config.yaml
encoder_patch_size: [8, 8]
decoder_norm: "batchnorm"
decoder_activation: "silu"
decoder_upsampling: "transposed_conv"
residual_init: "none"
beta2: 0.999
eps: 1e-08
one_sided: false
ema_decay: 0.99
final_lr_fraction: 0.05
Rows from block 5 of the encoder, named by matrix and row number. Rows with one number belong to one neuron. Each number is 128 + 24 x the weight over its row's rms, rounded and kept within 0 to 255. All counts start at 0. Numbers have three digits each. After the name is the row's rms in percent of the matrix's.
# fc1: MLP up (encoder.blocks.5.mlp.fc1.weight, 2304x384), inputs 0-127
# fc2: MLP down (encoder.blocks.5.mlp.fc2.weight, 384x2304, transposed), outputs 0-127
fc1.517 111:149114149134154109160117139143189119129130123085108090073136142155120163116132149140131140148121132137114131136031136096116108155146134104116130117096130164099113125117151130123109131118143129164113111109134107113123097128142142145154124138123106134124096140158127124110119135125129143088105115099125133130160095143098114117177188112162105126130111107129135141152130113099111136072134
fc2.517 096:133119115134135117125124123133143129133111140145123133124137113130125107138128119127132159129132122135141130148109137138095129129139154145127131138125133122141129126122143133136115135112117101133120135127154117109105133120123094149133145122146124134136119138126141107121116137162124120136117133121133142134130122113124122098121134145113111134117148131133123094109115156139114127122255
fc1.518 094:188141142115120098145111153128152130157129132158096109085160147126122144106133097128133114158124156093130132117114098119158103147116139154112115142086078128102152125121163140169102099152137129167132114118118115126111120124084111090136119110139138107099135138126121097135131151102163134123130139090102124134122081138126084148131106130125132111090098119168149111132092122092114092136166
fc2.518 103:152121136116142136121127126118097135134120141153115121099142118118133118128129134117134150146133107130128138129135143149112123107118114126139129146122133127142137117098136127125124130114125099112131113144152128121112129125133120119132138122145131154115114145127148106120132128153106133141119138117133132133119132128128139118122127144122122148140140141124127087101127148129113116123255
fc1.519 088:133101133119115152077150169154131105137108141146144091098131100130099138105119146132108132130141126101123132142114155103151091087154091099133128085094110134107086125113125096086116118115161105161083156138160130126095141142099142119118123095132165129133144100158129146108118137107169125148132144150116150080094141155123056133181124130178083126114083154146114128120120163092121139119163
fc2.519 092:150127122115131145116130111136121136120130151146129121100139117129139128129125132114144155128135122138127129136130129143113120128133135121147125148135134121138141119127133123130111137121134111124139120145133121114140137122128108121123139129158125137142122149131128094116133122138128131134124122116129128133138136122144124125135114128135118130124144140143123088100121145138127106123255
fc1.520 087:150144108070138121113131135127088122154123108122105122116112157090077136102131117139069098090131112171134142096084095111155126114123119131121154124125096127082098131187085129112136104154104105127130110134094118122112123129123123159128122098136147129116159118079084126135121134116141141125156101141126133095121097134100096139121081156125103140144098119134153136107139134094116114110165
fc2.520 089:135127109134134136121123137116114140132107149121110141107159135128118137145151141118114130131129131134121142120153126105100128127132139132126121141116124123133138121125119142114133166115111118123128142133124130146150136108144115136097145125132102111113145147136110119117131116131121141129116122123119150157115133110133115113111124147135127125163129132120109097133101125126131141108255
fc1.521 102:115095089097135117138077152145144173141122127141135134166143097081154122168115122093112122119149169154129138087151110145192116096128180135075144083125122135135140135165083133146120116180110142174135159113141130134127158104147081093149122097111133114126167106107135145096105155099122115110085119111142132123109157147082090158139131139123102134130112124128129126131069132153132126082158
fc2.521 098:124132142123131134127125132106123151118115129132121127097141131139145128136122123121126145138128121144121129125142131148100112126115134131147113138118125123149132118122127134152131133120126116120144117146148127118138143126140097119108131118129142132138110143130129122135130122143120137149115126126137120122131140127131122112154131128124147145143153128115127098127127146128117115114255
fc1.522 090:171141146116126119170163137128140143179151114128168109124132149129115116096070115117117102145114098090145127102167124087154126139078104144095126094114143101149065131135080123133053113158106144135137119114146141150149100115116135131140149108094149078164173121102126124114110175107141099119128109088124120145147157095127145102125110123146125157159114131131072087123135133145132157126147
fc2.522 105:132122129127133132115132125120103136119115144135128125093143120136135133140132139122137148133121117126138136130130122144111137121122113141145129134128131123143138120113137136129131121116138110113130126136152110116132136130140104125124134117146121140133116129133134110127125122148106117128123125114141124131132135132124119122128131126136116118126140134130128097105126151129129115121255
fc1.523 069:116157125080116116073102122113107144142128094129145137115074141123087158127135099133084076143098147146099147117107133111151147119116144110129139128127123122120080126163101158149144077150126153132115100118136149106124118115143118161161092151094142094110131151126127108124103116128139134125161161146147077088147091152127109144106107161132114108130132116131131122137153144079104143127219
fc2.523 082:125132106124136143150105136139157119125139149114099129123140128118117125131111133170135119124134126147147147110158100099113136137137135152098132120129131107143136141144103105121101141123130114097158131146140118120137163113120121139120142103128097144134136154130130143108134129114094114126135118121117148149109136139127159112150122126147102147145125145131139108127117137126151111113255
fc1.524 167:099153083162114142145132129130161126120091099144131132168167096119142136168097152158124153115120089136130107070119121134121146136174140170076090098163126129115180110122137101110122136104088112095121109130105125171139159133121094130165117144111096159120112132109169157108149173136145081124130102110123090152090159108117137103165146113139122146129102097120098135114147110144136108101141
fc2.524 164:118095100130145136128141128110089166125141113107111123134121103148139134124111138127111146145178127139117136112146111157105103112126172138115115131101130134186119125155129109151089157122103114141120139122108073105107138123142120118139162116137117135107107065122171126129081158122140151140097107117127138134100178109126108175164086099104096170138134120081117121133116136125108122124206
fc1.525 085:110110136105133101167130109132083147160090067132106164145110107083124131168114106120100119135121122124129116139151135101127137167158087088131148122175141133119146142133102119119129097158137082169103116123157139136132141098083081159167117115100087135091110150077121148138129154123131134137116151125128153136153132132141112143130100103127114084144091129143110138119135131114093102113138
fc2.525 085:135137126089113132117118089127123149133153140133130130099115122121131108127116142108149140138132114128113145131118126128121128122120131116124122129107120117134128130130132117124131140123126109131131130111130116124116150120119116117112111122143126130123106131152129111125147132143129118134118126122136129119139132127124122140142133118122133126117139136135118085138109136122127107129255
fc1.526 087:141134132120122122123100162101167147156088111106117113088100115083134127117088128126097117182116118118148107119116093142164141171130147126076155094092119106105094150141146135128147082163194135151113140105106160070120167157110127120152108087138114129161157140109132171127085144081126131122132146136124129122123162129105100129091143070132099114099093085126120153114123127125086146111158
fc2.526 102:148120126123128136110126119123111145122129146123116135084137113126126135130124133126132158142128117135127148133146134149116121131119132134155127127131129117135129124122132135127124135123118106128130127138158132115136140119138115126121144123143125140133114136140126126126114130145105123126121134104129122145123140113133128121132124130128134121126132126126124085132120156127118120120255
fc1.527 080:094099130072123129134118090100105104128120097148133120155097146075115123136096111153112157130099086120160095103124099091152156113124119099102152110111119116103105139159102109102133142176138132153118140098095126098130182109107119106135119109103128129131170137109119144138086163101130112124128120123111117133127127152129178110085079095122080128171080158123106122089109127124064138141151
fc2.527 095:136114121113129126125126090142122134120131142118120139098136108123117112128122123125145141130125135124125140133144117144117108128129136127147121125116113120125141140151127125121132143134132097120125135128139123130137141128114135131110122121139146136138124126128122125123127134140122124139130121118131132130139150128149124110119114150133126132125142127127116076124111146120141112126255
fc1.528 064:116147113110137116103128110095109106151141072131091153116135130110100140130090122139128110151137109173109147131117121082148141129137120109146149101107111102107131159161072106146158137163100121175137142144129161110123137145104123192153121123083154097101140143105079133170113111121142138134149133127143135144153094139109109147144049120135079140151089118140154131131150116099095121125206
fc2.528 070:140118128110112113130115091133110131115134158150103119105159113106102121110112117130159130137126143125128137128140121115102080148124166126139121131125108105120140127122138129131114134128126119107144115108143115145120173089137098139115134101141113142139122121122178112117158111119125129142122122139119137142112144148120126109136131121126144131137148132123124090123132134116134119120255
fc1.529 120:116111087160121112161077116127188148145110125110162184172064153150065101141098155107089144100111125127173147129134121133124114120110132137119131116068110113142130134125097148109132085141127090133132170146136167132129136145114155105133137153120112109161175121172122136090119128124133159118099141096137133086122121174132120137161122136139102139114105111099143174134081113148139121182130
fc2.529 101:140130124112133155106116119128097148130119138137116134086126120136136113114137116124139168118122116146116135126134124154107118123135132113129128128125144123126134126114127132143126125111124105110122136138136120126125135112139102126137141114139125126126115152124135107109131121132129119146128132130121140135138128128125137116122139118121118119119155112131110082123126152129130086110255
fc1.530 066:111153116061118103084100117111124147115106088131160155119097149097101132124137100127085066140106143146078137113100109113164134126116131123145164133114139120133083102157101140158153106140115178132101107111141135141121118126118124137161100109095146081123138118139129105176103127124119155126159138149144085078146115140125096126079115162117116118138110167111154127152160121109101123159225
fc2.530 075:137142117129156139133102144155143140130155164131096118118146125100131143115126151156135094129122125136134131110149119094095124134123117161101133123154129120134130143138103131117128124117130127103142146147147128129132162113101117139124138116112098113131135151138140136110131122113105110130144111135103135149129112128126151102146146126136103117170125142124122113134111125117151114109255
fc1.531 094:146152117103151134150105150121136105139138098134096160156152152052150110098133132145069144142095124113133113093159132083148109136141141146114165128141140134113125125122134165111120103125124157163128151126081142145149143132120130138167152149128145117155126166125146157117088151129170130129134099099158153154122095136090118111138101104136151077085081109201119151140108129152114143151133
fc2.531 102:138136135109125139127139114126102133131131154134114131094141126120132111123130137124131146153140114145144134135137135150115126122126130138137117135118133118137135120113139119131119151124123121120122124132150112132128130137119105126134129110144133126130114144134131115117118136147122124151111122121146127133132134126125133126129122138130120139129149139136129096116131144143126118125255
fc1.532 089:096130120114165079154098127135122107112099106152152088176152136109118158133123127151086127085114139138119105082091116084131121121156121128122126088113135119098160107139099120144144128151105120187131169124122131151122144116138120184155146144121085146077121103109124140176152171087115132132150135125125139147109147127076111096160083090127125141144102132151130125107159089104083131082169
fc2.532 089:135149146114135137108114099113120122144132135134116132099143134131105134125127113119116124122115134118131128149134129119126142120107122132137132147133105091115139149141090142102127155116134118135136112117148135144130135136105113103143115113118163125161150130145121088128155114166121124149136115142141101150135106128126130130140140128142145152131152115120130121124110131113162138131255
fc1.533 107:131156106109182106125169101159133106150157129104127122154133129090096102132115121127141166139115109123150139176133138194134162128152146149136115166127144178114128146139091089151138132166168135115134150120108166120138115144141171160115111140109123122119155117114106101155146099151106126155129145089115122136171130117099108155162163117114140115168132120122112141152147101105144104107161
fc2.533 096:135145126130112113137122142114095117086108133146122144124137127095141145128122140127105159128138127164133131142124142144123139132110102143141135153122135112139120113112105149136131115122128130111154111137130111115154119115124131125105154126146141148144142150127117127135117117149111128118143125114124111142136151124120113119108116142121122124137131156123126086105127125136118123129255
fc1.534 086:126139126108118128126127111101094108179128069148102091154104165083074142113121131153086109090116129154120108109118101090154178101126115116120129104132104133069108125168087134121114120162097093150133127107088140091103127135115079175141134127108128104094168153097086140129085145093137125117145122156129138119133086148119134124127065137115102137136094133137137113110116099108111126094141
fc2.534 093:139121115110117121126120126113123122123113139120130131120135141131105133140122113112125131118134145117120128145160125116120121127115141122131119140111123095119130131120112138115116154116121115117136108117126113130124134105122112131101129100123124134122154126116144114115135106129129139145123123136129129142122157135144120123121110128122142150137137134097119099148117133120145132132255
fc1.535 093:140159151101148114098161115136120105075138151133178088079133155145120148111100166158111140131134102093125131100107140131098161112102104149131107086136143117088122158135091152114133134148158101148172157119148140171124118096115157086150086117151127181107104112132131121110149128137136131144110142175100120124108083133129105113119148094181179125116105123144109129140164107098124167129175
fc2.535 098:136140114108118129108137112120114123125131152142122127100135106130140124122139125122142154142129114142129120133125129137114129118118124138135132144118140117143143124122136122141122132111121112124132125125139121126117136116149115111116127120145121135137116137145130110111124126149122131140122138097130121121122128123123139128131122128116113129137140130144137086102117135138131111123255
fc1.536 085:117154092097146125131093120148104130140121087145143104150136144107084153134119113143095124100085110148083114076114099099143161122130109121128113066126130100070130108142102121151162132126113142134117130109110138122107155143124121169160119149123115118087156115111117130161141145078126114116128130160132132100105141123135120088107089121119087113137098137123120103117151099114093148119204
fc2.536 096:129145125098137129128091126145134107134139150126101116093141136114104117130120106144116107128110147139140118150152111108102127133127101151131141118143128082127131128147076150113131140120141141115174108130153122105137153114113121127102142120118134109140141132156114103133131093130108112137143115162122132155130112146142157099116136145154149158152164142113129109130105144114167137136255
fc1.537 096:094149108127088100169106146108156100121118100123111116121123128072145143116117102144098130140119156106163119102144112076161162176163084097147172121100110123115115159136124072154131110165126137061132061125135129124144117151111141093118096144097107087142126180115170133116127108138144105117125114122126110120102120111157124113117094129152135094129094122133085120143117100149110144143143
fc2.537 102:145130119116103135109131116126099125150122151140120117084128115128141134134128144130122149127147110135132142140130128143108131117123125140136130122132135137154141114116145132129123130119129110120142124131141113114111145134134108115128124111134124136122122151133128115127121128164121127135124129129128139124123131114137140121145132121131122124138132150135132083115126149140126114122255
fc1.538 097:133131122080105121172117143162150128127110117098104093116126129120130113089098157132133128167135109110158141134145122076133098152132087108112137131063107100130100136131125104122122083137125129124107105113096149116123146178067119134127091103093127145132147098129159134150100159083147083098109139119154166145151150104131108111130111106114063109104094126126129137107115166137117130113136
fc2.538 101:143124127119125131121127116124116140120112147136113128093135109133124130133125132116145144136128109140130142134136129146119120127126123135146127133122130115152134120115143134134122139122131105113123123132149116111135137114129112132110138114137123141130119136137129121117110134142118116143123123114139130139124137124134119115127123130130124129133137142138133090118126149136123124122255
fc1.539 085:128113137096113131102125136134093148161116142096141120113137144113122127102100144132084125126103096123121136096097130153122161119108123158076177100127107108111113131107085133119118133139127084151126153106144112118140117152108116122102127111137105149132176100115078156125119165126114130149144121113072109133116124157093120120106120099116126170147123150111105148122133164151049122143154
fc2.539 102:142122132121145141127120117131096145122121146139127130096121123132146128127133137113132153131130116149141142136140141132109122135122119143145128136122112116132138120125137127137118122120133104106133133138145114125143136130125106113115135125152121137144125140141130114125133122145119125130122132121135127140134139120120122127121134136139117125146138142139133093117126138136123124112255
fc1.540 109:082088155088060130174131160129153146158130098103170102126096116095096115155130134130127100164155131169137116135153121118143137116165138133136128087119126128150128153117106050135138131149106167115151122108113152129139140108153078112147113104117151115150184132162157135141182103098111094136100138112166084137179153103096113110177117111107074107156121103106117106131106113136136145119161
fc2.540 096:139125133121125138121132114122109128115113147152131127103139112123139138135128121127132156142123118149119136148136148148121131123124133128149143137116142127130136113112152136136125127122127123134133125145145125133142127106136113116124126122148130139127123138125129110112125117157116126144118115127136125128130132121130132134140128129130131129133135127138129088116125144120124111121255
fc1.541 075:119131124119165141135078138127098109137137132137166112123081160127111127102112088151115114135156136165105155101102081117171151101169116162118131079135129102120116147158069128139140117163090157199095107137105147113133131130097163146173135110092135107101111124141115108129137147095128107127142144123139105111139142136113102158142086118128111109144084107119107146126159120073101145116172
fc2.541 089:137145131114148140109108107145135135107130161144120121105149149110124144118138139131130119128117139120116126135151131111110139127128111131124133142151124094122158108135097124115134110141118119108141124139144141154135131125138111108140149098129130133118131164156135094114133129141102124121155117133139111157128116120127131121136136122153152138134151144120136111117115138115144116115255
fc1.542 091:101149111138156099112095141139152105150109125138133103155137141139134156164121090126110114115111160162104118114086126095155149107145108130115149091123123131112161109132108115135141127159124151189112132133158121112136151149107126138143123157126092095087133123095155154142133162105100116125115158127125128136109137152106113094143078106128115126145106129137101105148133095078101155106182
fc2.542 102:125163138100128146109125114116146130128139143138121120085136147121103118081120102126142116110119126134135124149129118114123130135103124147130135131151107091106138137131108119112127120119150125093133111112156120144106145133113096109156122107123143138140139130157138096146124107143108119155147117163145115150115100151120155111140149128148152157123150144127151113098119145088154117130255
fc1.543 055:105140105085136113101107134135101145129108079128140158140103144094091139113117091157087079129107129161090125097109095105180121120120136112145148079125129119105093130148086138134141098174125161154095121138119158140119140136119121163166114102102143101100139125134111123172101106105138132126152140142129118098136115156111108110114102143114110125144095151127127126144159118071084141112237
fc2.543 068:138131124115136130133104118148132136130134161135106119106138132103120123120122145150134107143129137131130129129159127095108118134115129151113138123144115092117131129123106133116128121122132122109146128135146125132119165112120090112115117104122115126135142143144145113120127117137111122133162117133125129148125119136134148109144153147134121134151142149116127114127113123119158123120255
fc1.544 088:138145166129140080131112106107111135185123096122114114134147132105125119074085150114079113135127108124120150129108124080125128122118111122054144116089114091127112136118108135146123102115128117168086133131160113119139123145081104096135092078129120138096149146133119138145112153100128146129126118171107114135083116115068133121157100148135100132117120126144122126085142124169100142117143
fc2.544 097:139138135105129147119125123122103135123126155139109126104135124137137132125121134127143153131145122123119144132131138144115111139117137129142125135119132121145137117128127118133120136129134114133137133132161104122127139130122113117129133120137124134125105143134135120128124127157115133142129144118127128137123140123121131127132119143121109140130147149129127085103121143133124123132255
fc1.545 083:124132112079133102095100144125096099147110125149086152097139130082131142104125118151079090147114093150150146107125116078133141111144121116084138104142117131090127114145082095111135111152110120194120134132129123111100136164086150175131118087097135141095129117108104151143107102106141139139189106144152113128154153152099118173098087120132126106139112121138104147058142145115089110131145
fc2.545 100:140111136116132125132118113132112129112128146121131136096138125131130117130139134129137135122122117124148135137145125132097128125127141147135136102128112113128137112133102125138122144123136103120148126139139134128127152129129136136116126115131135142141122130128146132116142145143134134130117134123139123132135140123132129136129129122134117115126132123122125081133112143130142125104255
fc1.546 097:138114090122119118147145119136156114140107147104141099114135147136118131123101118128107110142127154130126113145143075149106131183126173124145123106106105115135150121130178117161112152120128079158148145120131119120103104092130133142172113141120163090115118142140134099131169135095190104143125114101104113200108153125096096132120133072116102108085110089135165091137159136107116117115179
fc2.546 100:138127116119135139123136127128101136124116150132121140107131115143121103132120146122126148130145112130124122127127149146101126137125128119126125136116135129150137094107138122125134136139139093119130138141141112127119131107135113115122126117151118129136125142131141124114128131149113123118120128130133128141121132117118142111127133146125113128132144148140120093125120150132114123122255
fc1.547 084:122101106109156128092087150096158139152088099119115133112136113051136127116144126169108082159150086087154090126144142114173135139148105108083118102156119117098154128169101113143135113104114119173124153150107109103093129144083150142163114133144144106154137119146135180138104136115128140138183111107121132111139150154104089149131110117159092122136145124095142148112129179099103096115144
fc2.547 094:140126124109141127124122112124107128118133137128126119097138124140125126130129129121134150130135116126127134132136135150104128133129133129139130133129118128124128121120125120144122134121136113116129129134148118113129132128126118122124133138140132120143117136139131118119129123141122125140133136123137117134130140127136128127136131129124128130126137137122129085110130133128135126121255
fc1.548 084:110100104143105137078122126111144110139095089118131104166077153103147126145104095116084082125118144136127094101125116103165166147119132104114174107138149127101154128120088137122107105148147097120093170138138141084124187126083142108163136117120096114155130138122097180137102139115132162112117121117138119131108113167120130118124111097118125111118118110127126133087125131105099162122146
fc2.548 097:141111132114118123115131103124118130131140125128107128100120120122110120137121113130131152145133120133116144139144129138115131132129147133141128127121135120133136137126125125136111135128142109107127128125145110120125134123130118128131133124139138138129136139137125119138142119140121134133119134118153121134123133132152152115143138136118132133136147122120113076119123150121142126137255
fc1.549 084:104102104119133120051106133092139135141091145140136158145120153103140124140123151144088120166136130119125091137148100116139089108094128126090140109114078095093109088142063115134119130121113072138158170172149111099114157124090161145157109106163141114151163096119086157127085110120133135114159123140139137132107137168152086158097130143134099080159115150103115140140142163110110138121152
fc2.549 097:135118117129127135129135113133111127135127154127111127083120111127129120132131137124136153136122110135116134134123124139113129123124140135140136131121134125143142124111133130137127134120136110128136126144144111118130132121127108118128147122146128131135124141128131123117115127151111126123127133123126126135126142119141130122128122116125107127140137125140115082114122137126131117113255
fc1.550 091:142147104115147105106100131163105142128099073115140136159153148099102143112150139114110130101111146112130128110082105114146123141147140110077160096116096144079090185151131154116092111127139055162137100150124143131134125132137102195155116124124112134126121112141104142132148125099165146120132170137112153093127130100091101098134088154142121139146126152142139121109138098102102158142148
fc2.550 087:140139121124122154106126137134125131155132143152120114116143125115143115143119144110134142139145119136109129122126139127137130107112133121129133144114144111148133124111153130126135134135122125128133123126127113134129123136120112109110136117109091143115132156149118096118147124136121130132129127130115123125142150103133148125133116134157137152138145155142150087115110125108125110124255
fc1.551 061:104126130091137150122110155146083115133113101134142134123121124096103123117120091157077103123110121150121117094104066100171119134144120117133146094129140113087106143151101145113131106182118130144125137119095143121111151155094092161168109124112146101100134138133116144131138119121156128125145112168142115109145120162102118123107074130124138127133099131134133142121140139085082133106242
fc2.551 073:137132124113141123126103138147125121113119173141130132094149130107129143128143140143121104139140151136126130142168127101121120137124115135121132130155124097108131132117117126104116135129129122103160142120141132146136145106132100128125122116119136133118143138149140111099138126136117121136155114124130122150125129104123133111125123148133137129149133162120118112115138136131140121128255
fc1.552 097:115168151146144144132098148096139111140091139098118147124141134090136109124129160128118146104122186100125144182089147117146112116135100102142134124143146139141121097073156135130082125130107091156127104130116140117154114155137157175163164120085116145130109148142115118114112181148141107105112146097184153135114120117105126143142106167157106176122138135148158166120138106146117146135152
fc2.552 092:152109127125144140129139115111114146133138133151100122093120120122139119125143112102131153161143116135129145122134129152107122121114130124125121137119149116137133115111134131136117122125133110121127116148139124125121132123136098111120133119136132108129108139117134091130124117151137115131124132123138127128131132135140132130130128144119119106115133134121111084093123147130127125130255
fc1.553 095:138137121116065117136136122152129082211100108147135129110090135065107149149108105154093111155123121127163128124149105158143131128114057097138153144103098132120108139150115097099137097158138145142134129119132160127105135136086124133156090116122107095119157131120133169138086111129115153143125118115161158145126118133111118122117103097155072098117090124177147119114084156080135120138163
fc2.553 104:136112120119124132136124107143099123122122142147131116083137123136135140140124111130128153129144119114115155110138129140118105128126144130151128134123122137134132116119126125145103144141141114129133124129154128115119139112112113122122125122134120141115128137137150118117127134133130123141123116105132145135114147153144130112124144146104115116127137126124119078113126144127126103121255
fc1.554 120:146126132190113122181155149136131105133102119141144146149118144149115125085171131101096143138102161137107140100090134105109121151142095120123142106107114137154124161142139140105109165089151128090116111122159141127160146123128147172153122144130113155092097134136131115143155144117094124125141118150119177112155110118116101142194117134124128145149129120121118159145166124101094145134138
fc2.554 097:138136121132133136110126107146105133127124135137118107089127125140108127136140118114129137129140110132117125121145141150112147128135138121143127133121144119119127117107142132155120138127125123138131134130143109114116138134133096127113133123123114120139124143147125128118126132145127117132122152137106127125114154119128134111124133141132137107128122128130131090100119131142139136109255
fc1.555 079:092154125093158105137102120121115106138106099164118127163130146113111173163132117152084125113110110160108114126088125086131132107149113120137139111123140110111125112157094131123149112167112113181118157125156122115134136123118094184164150123082090119055114147107117155167105135093111154128137144141139123128134116168108138099157066113112146153146096137152105151098168105093078117089146
fc2.555 093:135145135097143134119115082133125121132139144131121131102126132131108123119130110123135113142132125120119135145157126129120117130121132134136137126134095106119138141143103117119109146112133111137138116105142137131117156124101101127129109121133159151147138123125139116121163134149131126135124125145135116126144126138129136132139134133126119142118139114113121098122107132117149118130255
fc1.556 107:137109105133121147162116152133128155130102136122134149140138126125093137121141115143108138115093104162158123109132091150140108147112118135145171101114145102109098125139108122120074136183092119111138160129105148134138135118137129113125154080140134139165160065143135103100125137153126123107148098157088143150126096114145132145162153175171100123133081147148136153140160131133120139160157
fc2.556 097:126136115112123144113133109117103138125110142133118127089134111131147132132121140119127141129132112143138138134131128155105135118135131129130139131113142116150136113116131144143118133114123105110140124142145125117130141125139109118119140118150115145131124162136129109130111115144128116131127131119140124136140137129126155121132128139129107118135132113126122102134124136125130109105255
fc1.557 151:138138112113141120130165148146157142103145152126108137124138106119090127131122121148101125128074075088171132160143121139136165072125081149143136125166103131136123139182143129123104088133111169119156101122109170116165094107137133184131112123120151144133116156124084139106127093154141134126147130102128152138154089110068156129134117145089116145134177142124112150153160168102137138148145
fc2.557 127:118106134102081159106143085124088163157168142136117106100127123126110124105096137130080161147127127142121128157131166160117133147127102136181120160128100135181133125133085176131110150140114129139112139126103138078170106170085151112109146145187149147141099146136100176137099164126135139092095107118144141117141124132107108153110097140115138140123143105118110131115116136112083123155255
fc1.558 108:130114090167145101169110157119117124107083146120176152151077130136138131143107125073129151098150093122156088094117100136139163123067148089134160141119124104157107150116097094118110141136135111156130146116133102104109147160123148105140135099181102108108136114143161153100113123149107128131145127144098122077073146147138120102138095109143152114126126103106121156153118126098104143164145
fc2.558 107:136114137115131142100111106136092119135131134115127140096154111137149126130124123130115161143136133144114146123122133146104138117113126121156132132121130128113137125102139119144120148121129122121146122128134112123131127108138125109106128134157124126138130151149115099133125124146115111142123132135147133141139144124137121123103126140139148115130127125144126095113133136120121111148255
fc1.559 120:161104086157140125123088152155124154137113145089115100116128132130160151137169136124153117101093162105149155148099107124123086106173080127123155124113103130122090118125130164121105111107160130133150174117100081129149105097142154158154109131106149123123154109067090126107095100109172090117146103109131133140141125134106115115159103132096134094113133099134132150127085142084131122136141
fc2.559 100:130130123132146144131114135127131151126125149159111152093146132138151146148141133130128148147153114139142112123131115140093135124129123117128122147120133124136130120143137112132132142136129114129140145140141126119146139137118095112131160107154140132137110141146139133124112106155139130140150132122124111135141131130119132114146132129127111146139140113143129103091108155127138141119255
fc1.560 103:140134163130121103098140160162111130181149100111132137109085102095115127117112126130102122162128127093130127135110134125138162114136109099080115105082094128121123075135091114108146111180165132150091149099163139096114144120069125095097089100160147117154119107129115168119104104090119127127139154125137112065098152137136138124160114116142132139093131075163141123111093135069100148111154
fc2.560 103:149107132127135129116121125127102117109123146146116120115138113141138129111135123132127151128116129133116155131134134155125099127126142146149118125133130117150141123115127135148108129133135116102126118126155119119129147127137101115122145120149120136150120141138131114135128113131113128130114119107148144140123134138144145124131122158121116118146140133137131089112124143135125120125255
fc1.561 080:113126082101159103133094126123121134152117098150132090149104164108114159108111121139082118088109131138111125066082109103158167117115128097108103066150145097088163104163107130135131118139125123158127128125135126095114159128116124182156145138101111112076146116112101105142101156068139106134152118134126128144111131114105118103123083145103128123133100138113128109108144104116085153108150
fc2.561 092:132135120093128128102113106122120133130135135131113127104138139133115124122127116123132109132104154118116128144140128124115130134105131111130128125132120096125143134138109135113133133114155121117128110123154127139117132130109107132136138119099137120137132139131126108138140118129114142129131117142128117160147132129147139128129129141131144142134162138116121106133102123123146151127255
fc1.562 091:115094120106135143084088141150177139138100096139153074133103124095147153126099157138138120139143136124124093107138149148136097097142110156091086128120135157098112127143095156129137128128119081158127119128154133108084163145077095118137106139111143085129123095156172163094128150102139125157151158124160133095169167173106097138155121111176085108117095141144128112131117148102110132076151
fc2.562 093:150133120131139130117118116124115137131140136136118124096138121146127112119133129111135167127128110126124114147140140153121118125115126130150128130122122119144146112120147129135116137123120121118117120114141120124123135131127112127131136122149132135138115146130122111122125108139115126139121127119132116132136144124136120123124123116131129130122139138130124084116124149115137117112255
fc1.563 161:112127115191099134136143115157121093134123110156093123107151116075147144121150104131089177156161133079115149059104099108105123103164136149103122136130160116132099149121146144102129148117120115086109127082109113154074148107144110083185098125097115105130132112086164136112121133153108126129092102113105137134123148116131149120153135119156079128067122126131106156108132088137147125149152
fc2.563 138:119117122130130153113158113106103119160111083121111147119151116158096118086115129097104158133111101116130151121117140158135091113118154149144130165125111157145141147135113069118143122089122112138161117097124113084129136133137122091138115118145136135111127089073151125126104145149131154102061118125110109104109151097144113162159130095083095181125124122147123134138112132098097133139245
fc1.564 075:117151121058135121106125133124106114137137073130123133135087162108070142108098110141067103126111116187102127115078114113159164122110124118134124128140127106108103106186089137154164115154095136149110116117110140092095128136117098185156099121130143104123139110100101110156107096113123138138172125143149103101155116158098119120101075168135099143144090131134145130124145119107091105125173
fc2.564 090:139122108128146141132116123146120128115138151125115135115141134119120141129117138140147105137130144147133142131155128100107122125116135146112123123135128104133136141149102126112116137125125129113135124138132108136143166092121114140120138109116109123132139131126141129096141116134115125135136122146112126158106138113132119112134131140124115142155131143112113089144104119134155127126255
fc1.565 083:081095106084111128117113131098108117167094114146117134145129154078121126132101124146094096136119100126154089119134115088160168136138103097114146091121132123098153135157095090123122107169122102143121160124129132097128155144084101139132158095112116129105141157102106164130103140092129123104131118140122153151127133137115123150131084110135087126154092155142106133106107154099076115121143
fc2.565 095:143121133114129122117119104124115126114132138131127124111123119130121110130128124118134129134129126113126136131140136144118111129119138122134134118109121113135125126126140120131128140116158116123137127122145114126124149131125124116103121126131135136139113113135142113134144133139128136127129126130135134131136154132138130126130129128115121137132143128126122083122115135126127118128255
fc1.566 046:119147131077142097112096129115103114129102092149149096145093135090112126102156122143072113101133143130087131094086102089144140100154125129110120111123138110100103102126096131152150095132136135162110140137147126132116116108124121182127104142079125094093114107122124130153117133087109146126166140135132140105113094148112114116127102134155124117115124133128120152090184113123107156106255
fc2.566 059:122153124113145137126115125129132118133126136119098133135148127121111139120120122141120128127106130132133138137129116085116141117131111150110126138144118104122128155143115125128130141132132120120144126143135120132149141122110117115120135098133133132156137141120124110107147127141116128146121131132119127126135119125117141118127113143145126150139127133122129139130118135128154128128255
fc1.567 081:129145128104147116104096105103096132113114098129168123081106184097092113090130115147091089100149118149055137100078090125164143128126105152124148115131132101098111101159071113136157126113093158123108132134111144127096121138139161159151119117109160096109127134120106112125154099108113141142159141145128124117112137146106112137109099153123085125148093127124177129105170128093092130138191
fc2.567 084:130131113110152140118102135143117126117121167121120128116145151115109140132135137139140118128111150117129126132138119105093126138133108134120138135121140106126143126137083141136136113110137144100146118160130111141143148118127124117115145117113111097125130147143122114102143138149105135125158131139109117161122126104132138129139135151130106144161130131112111096143113113132157136117255
fc1.568 089:131121106100090097142118155137123120167120096109116125121131159135125124124139123147096107120132118149158139107127099124182104127108158140060118107100114125152146107133098068145128074170178083201128136127108126121126114104106132153143109058121103122130138105106138146118102107105154113139143130110116136144142144161073123178107113107142121103120104109150098136106156135108104122114151
fc2.568 100:134117139122140129119124100120093133121122144142112136096133136136139121135129141127129131144123123133108142129150131141112126135133139130148131133116120124138154121124114121137117144133154108125125129127143125131125139135136108140135125124149124136115111140141128130130125137135122138136134132116149119138105134122115137124130133149132118144140141130129122086126117154119126117128255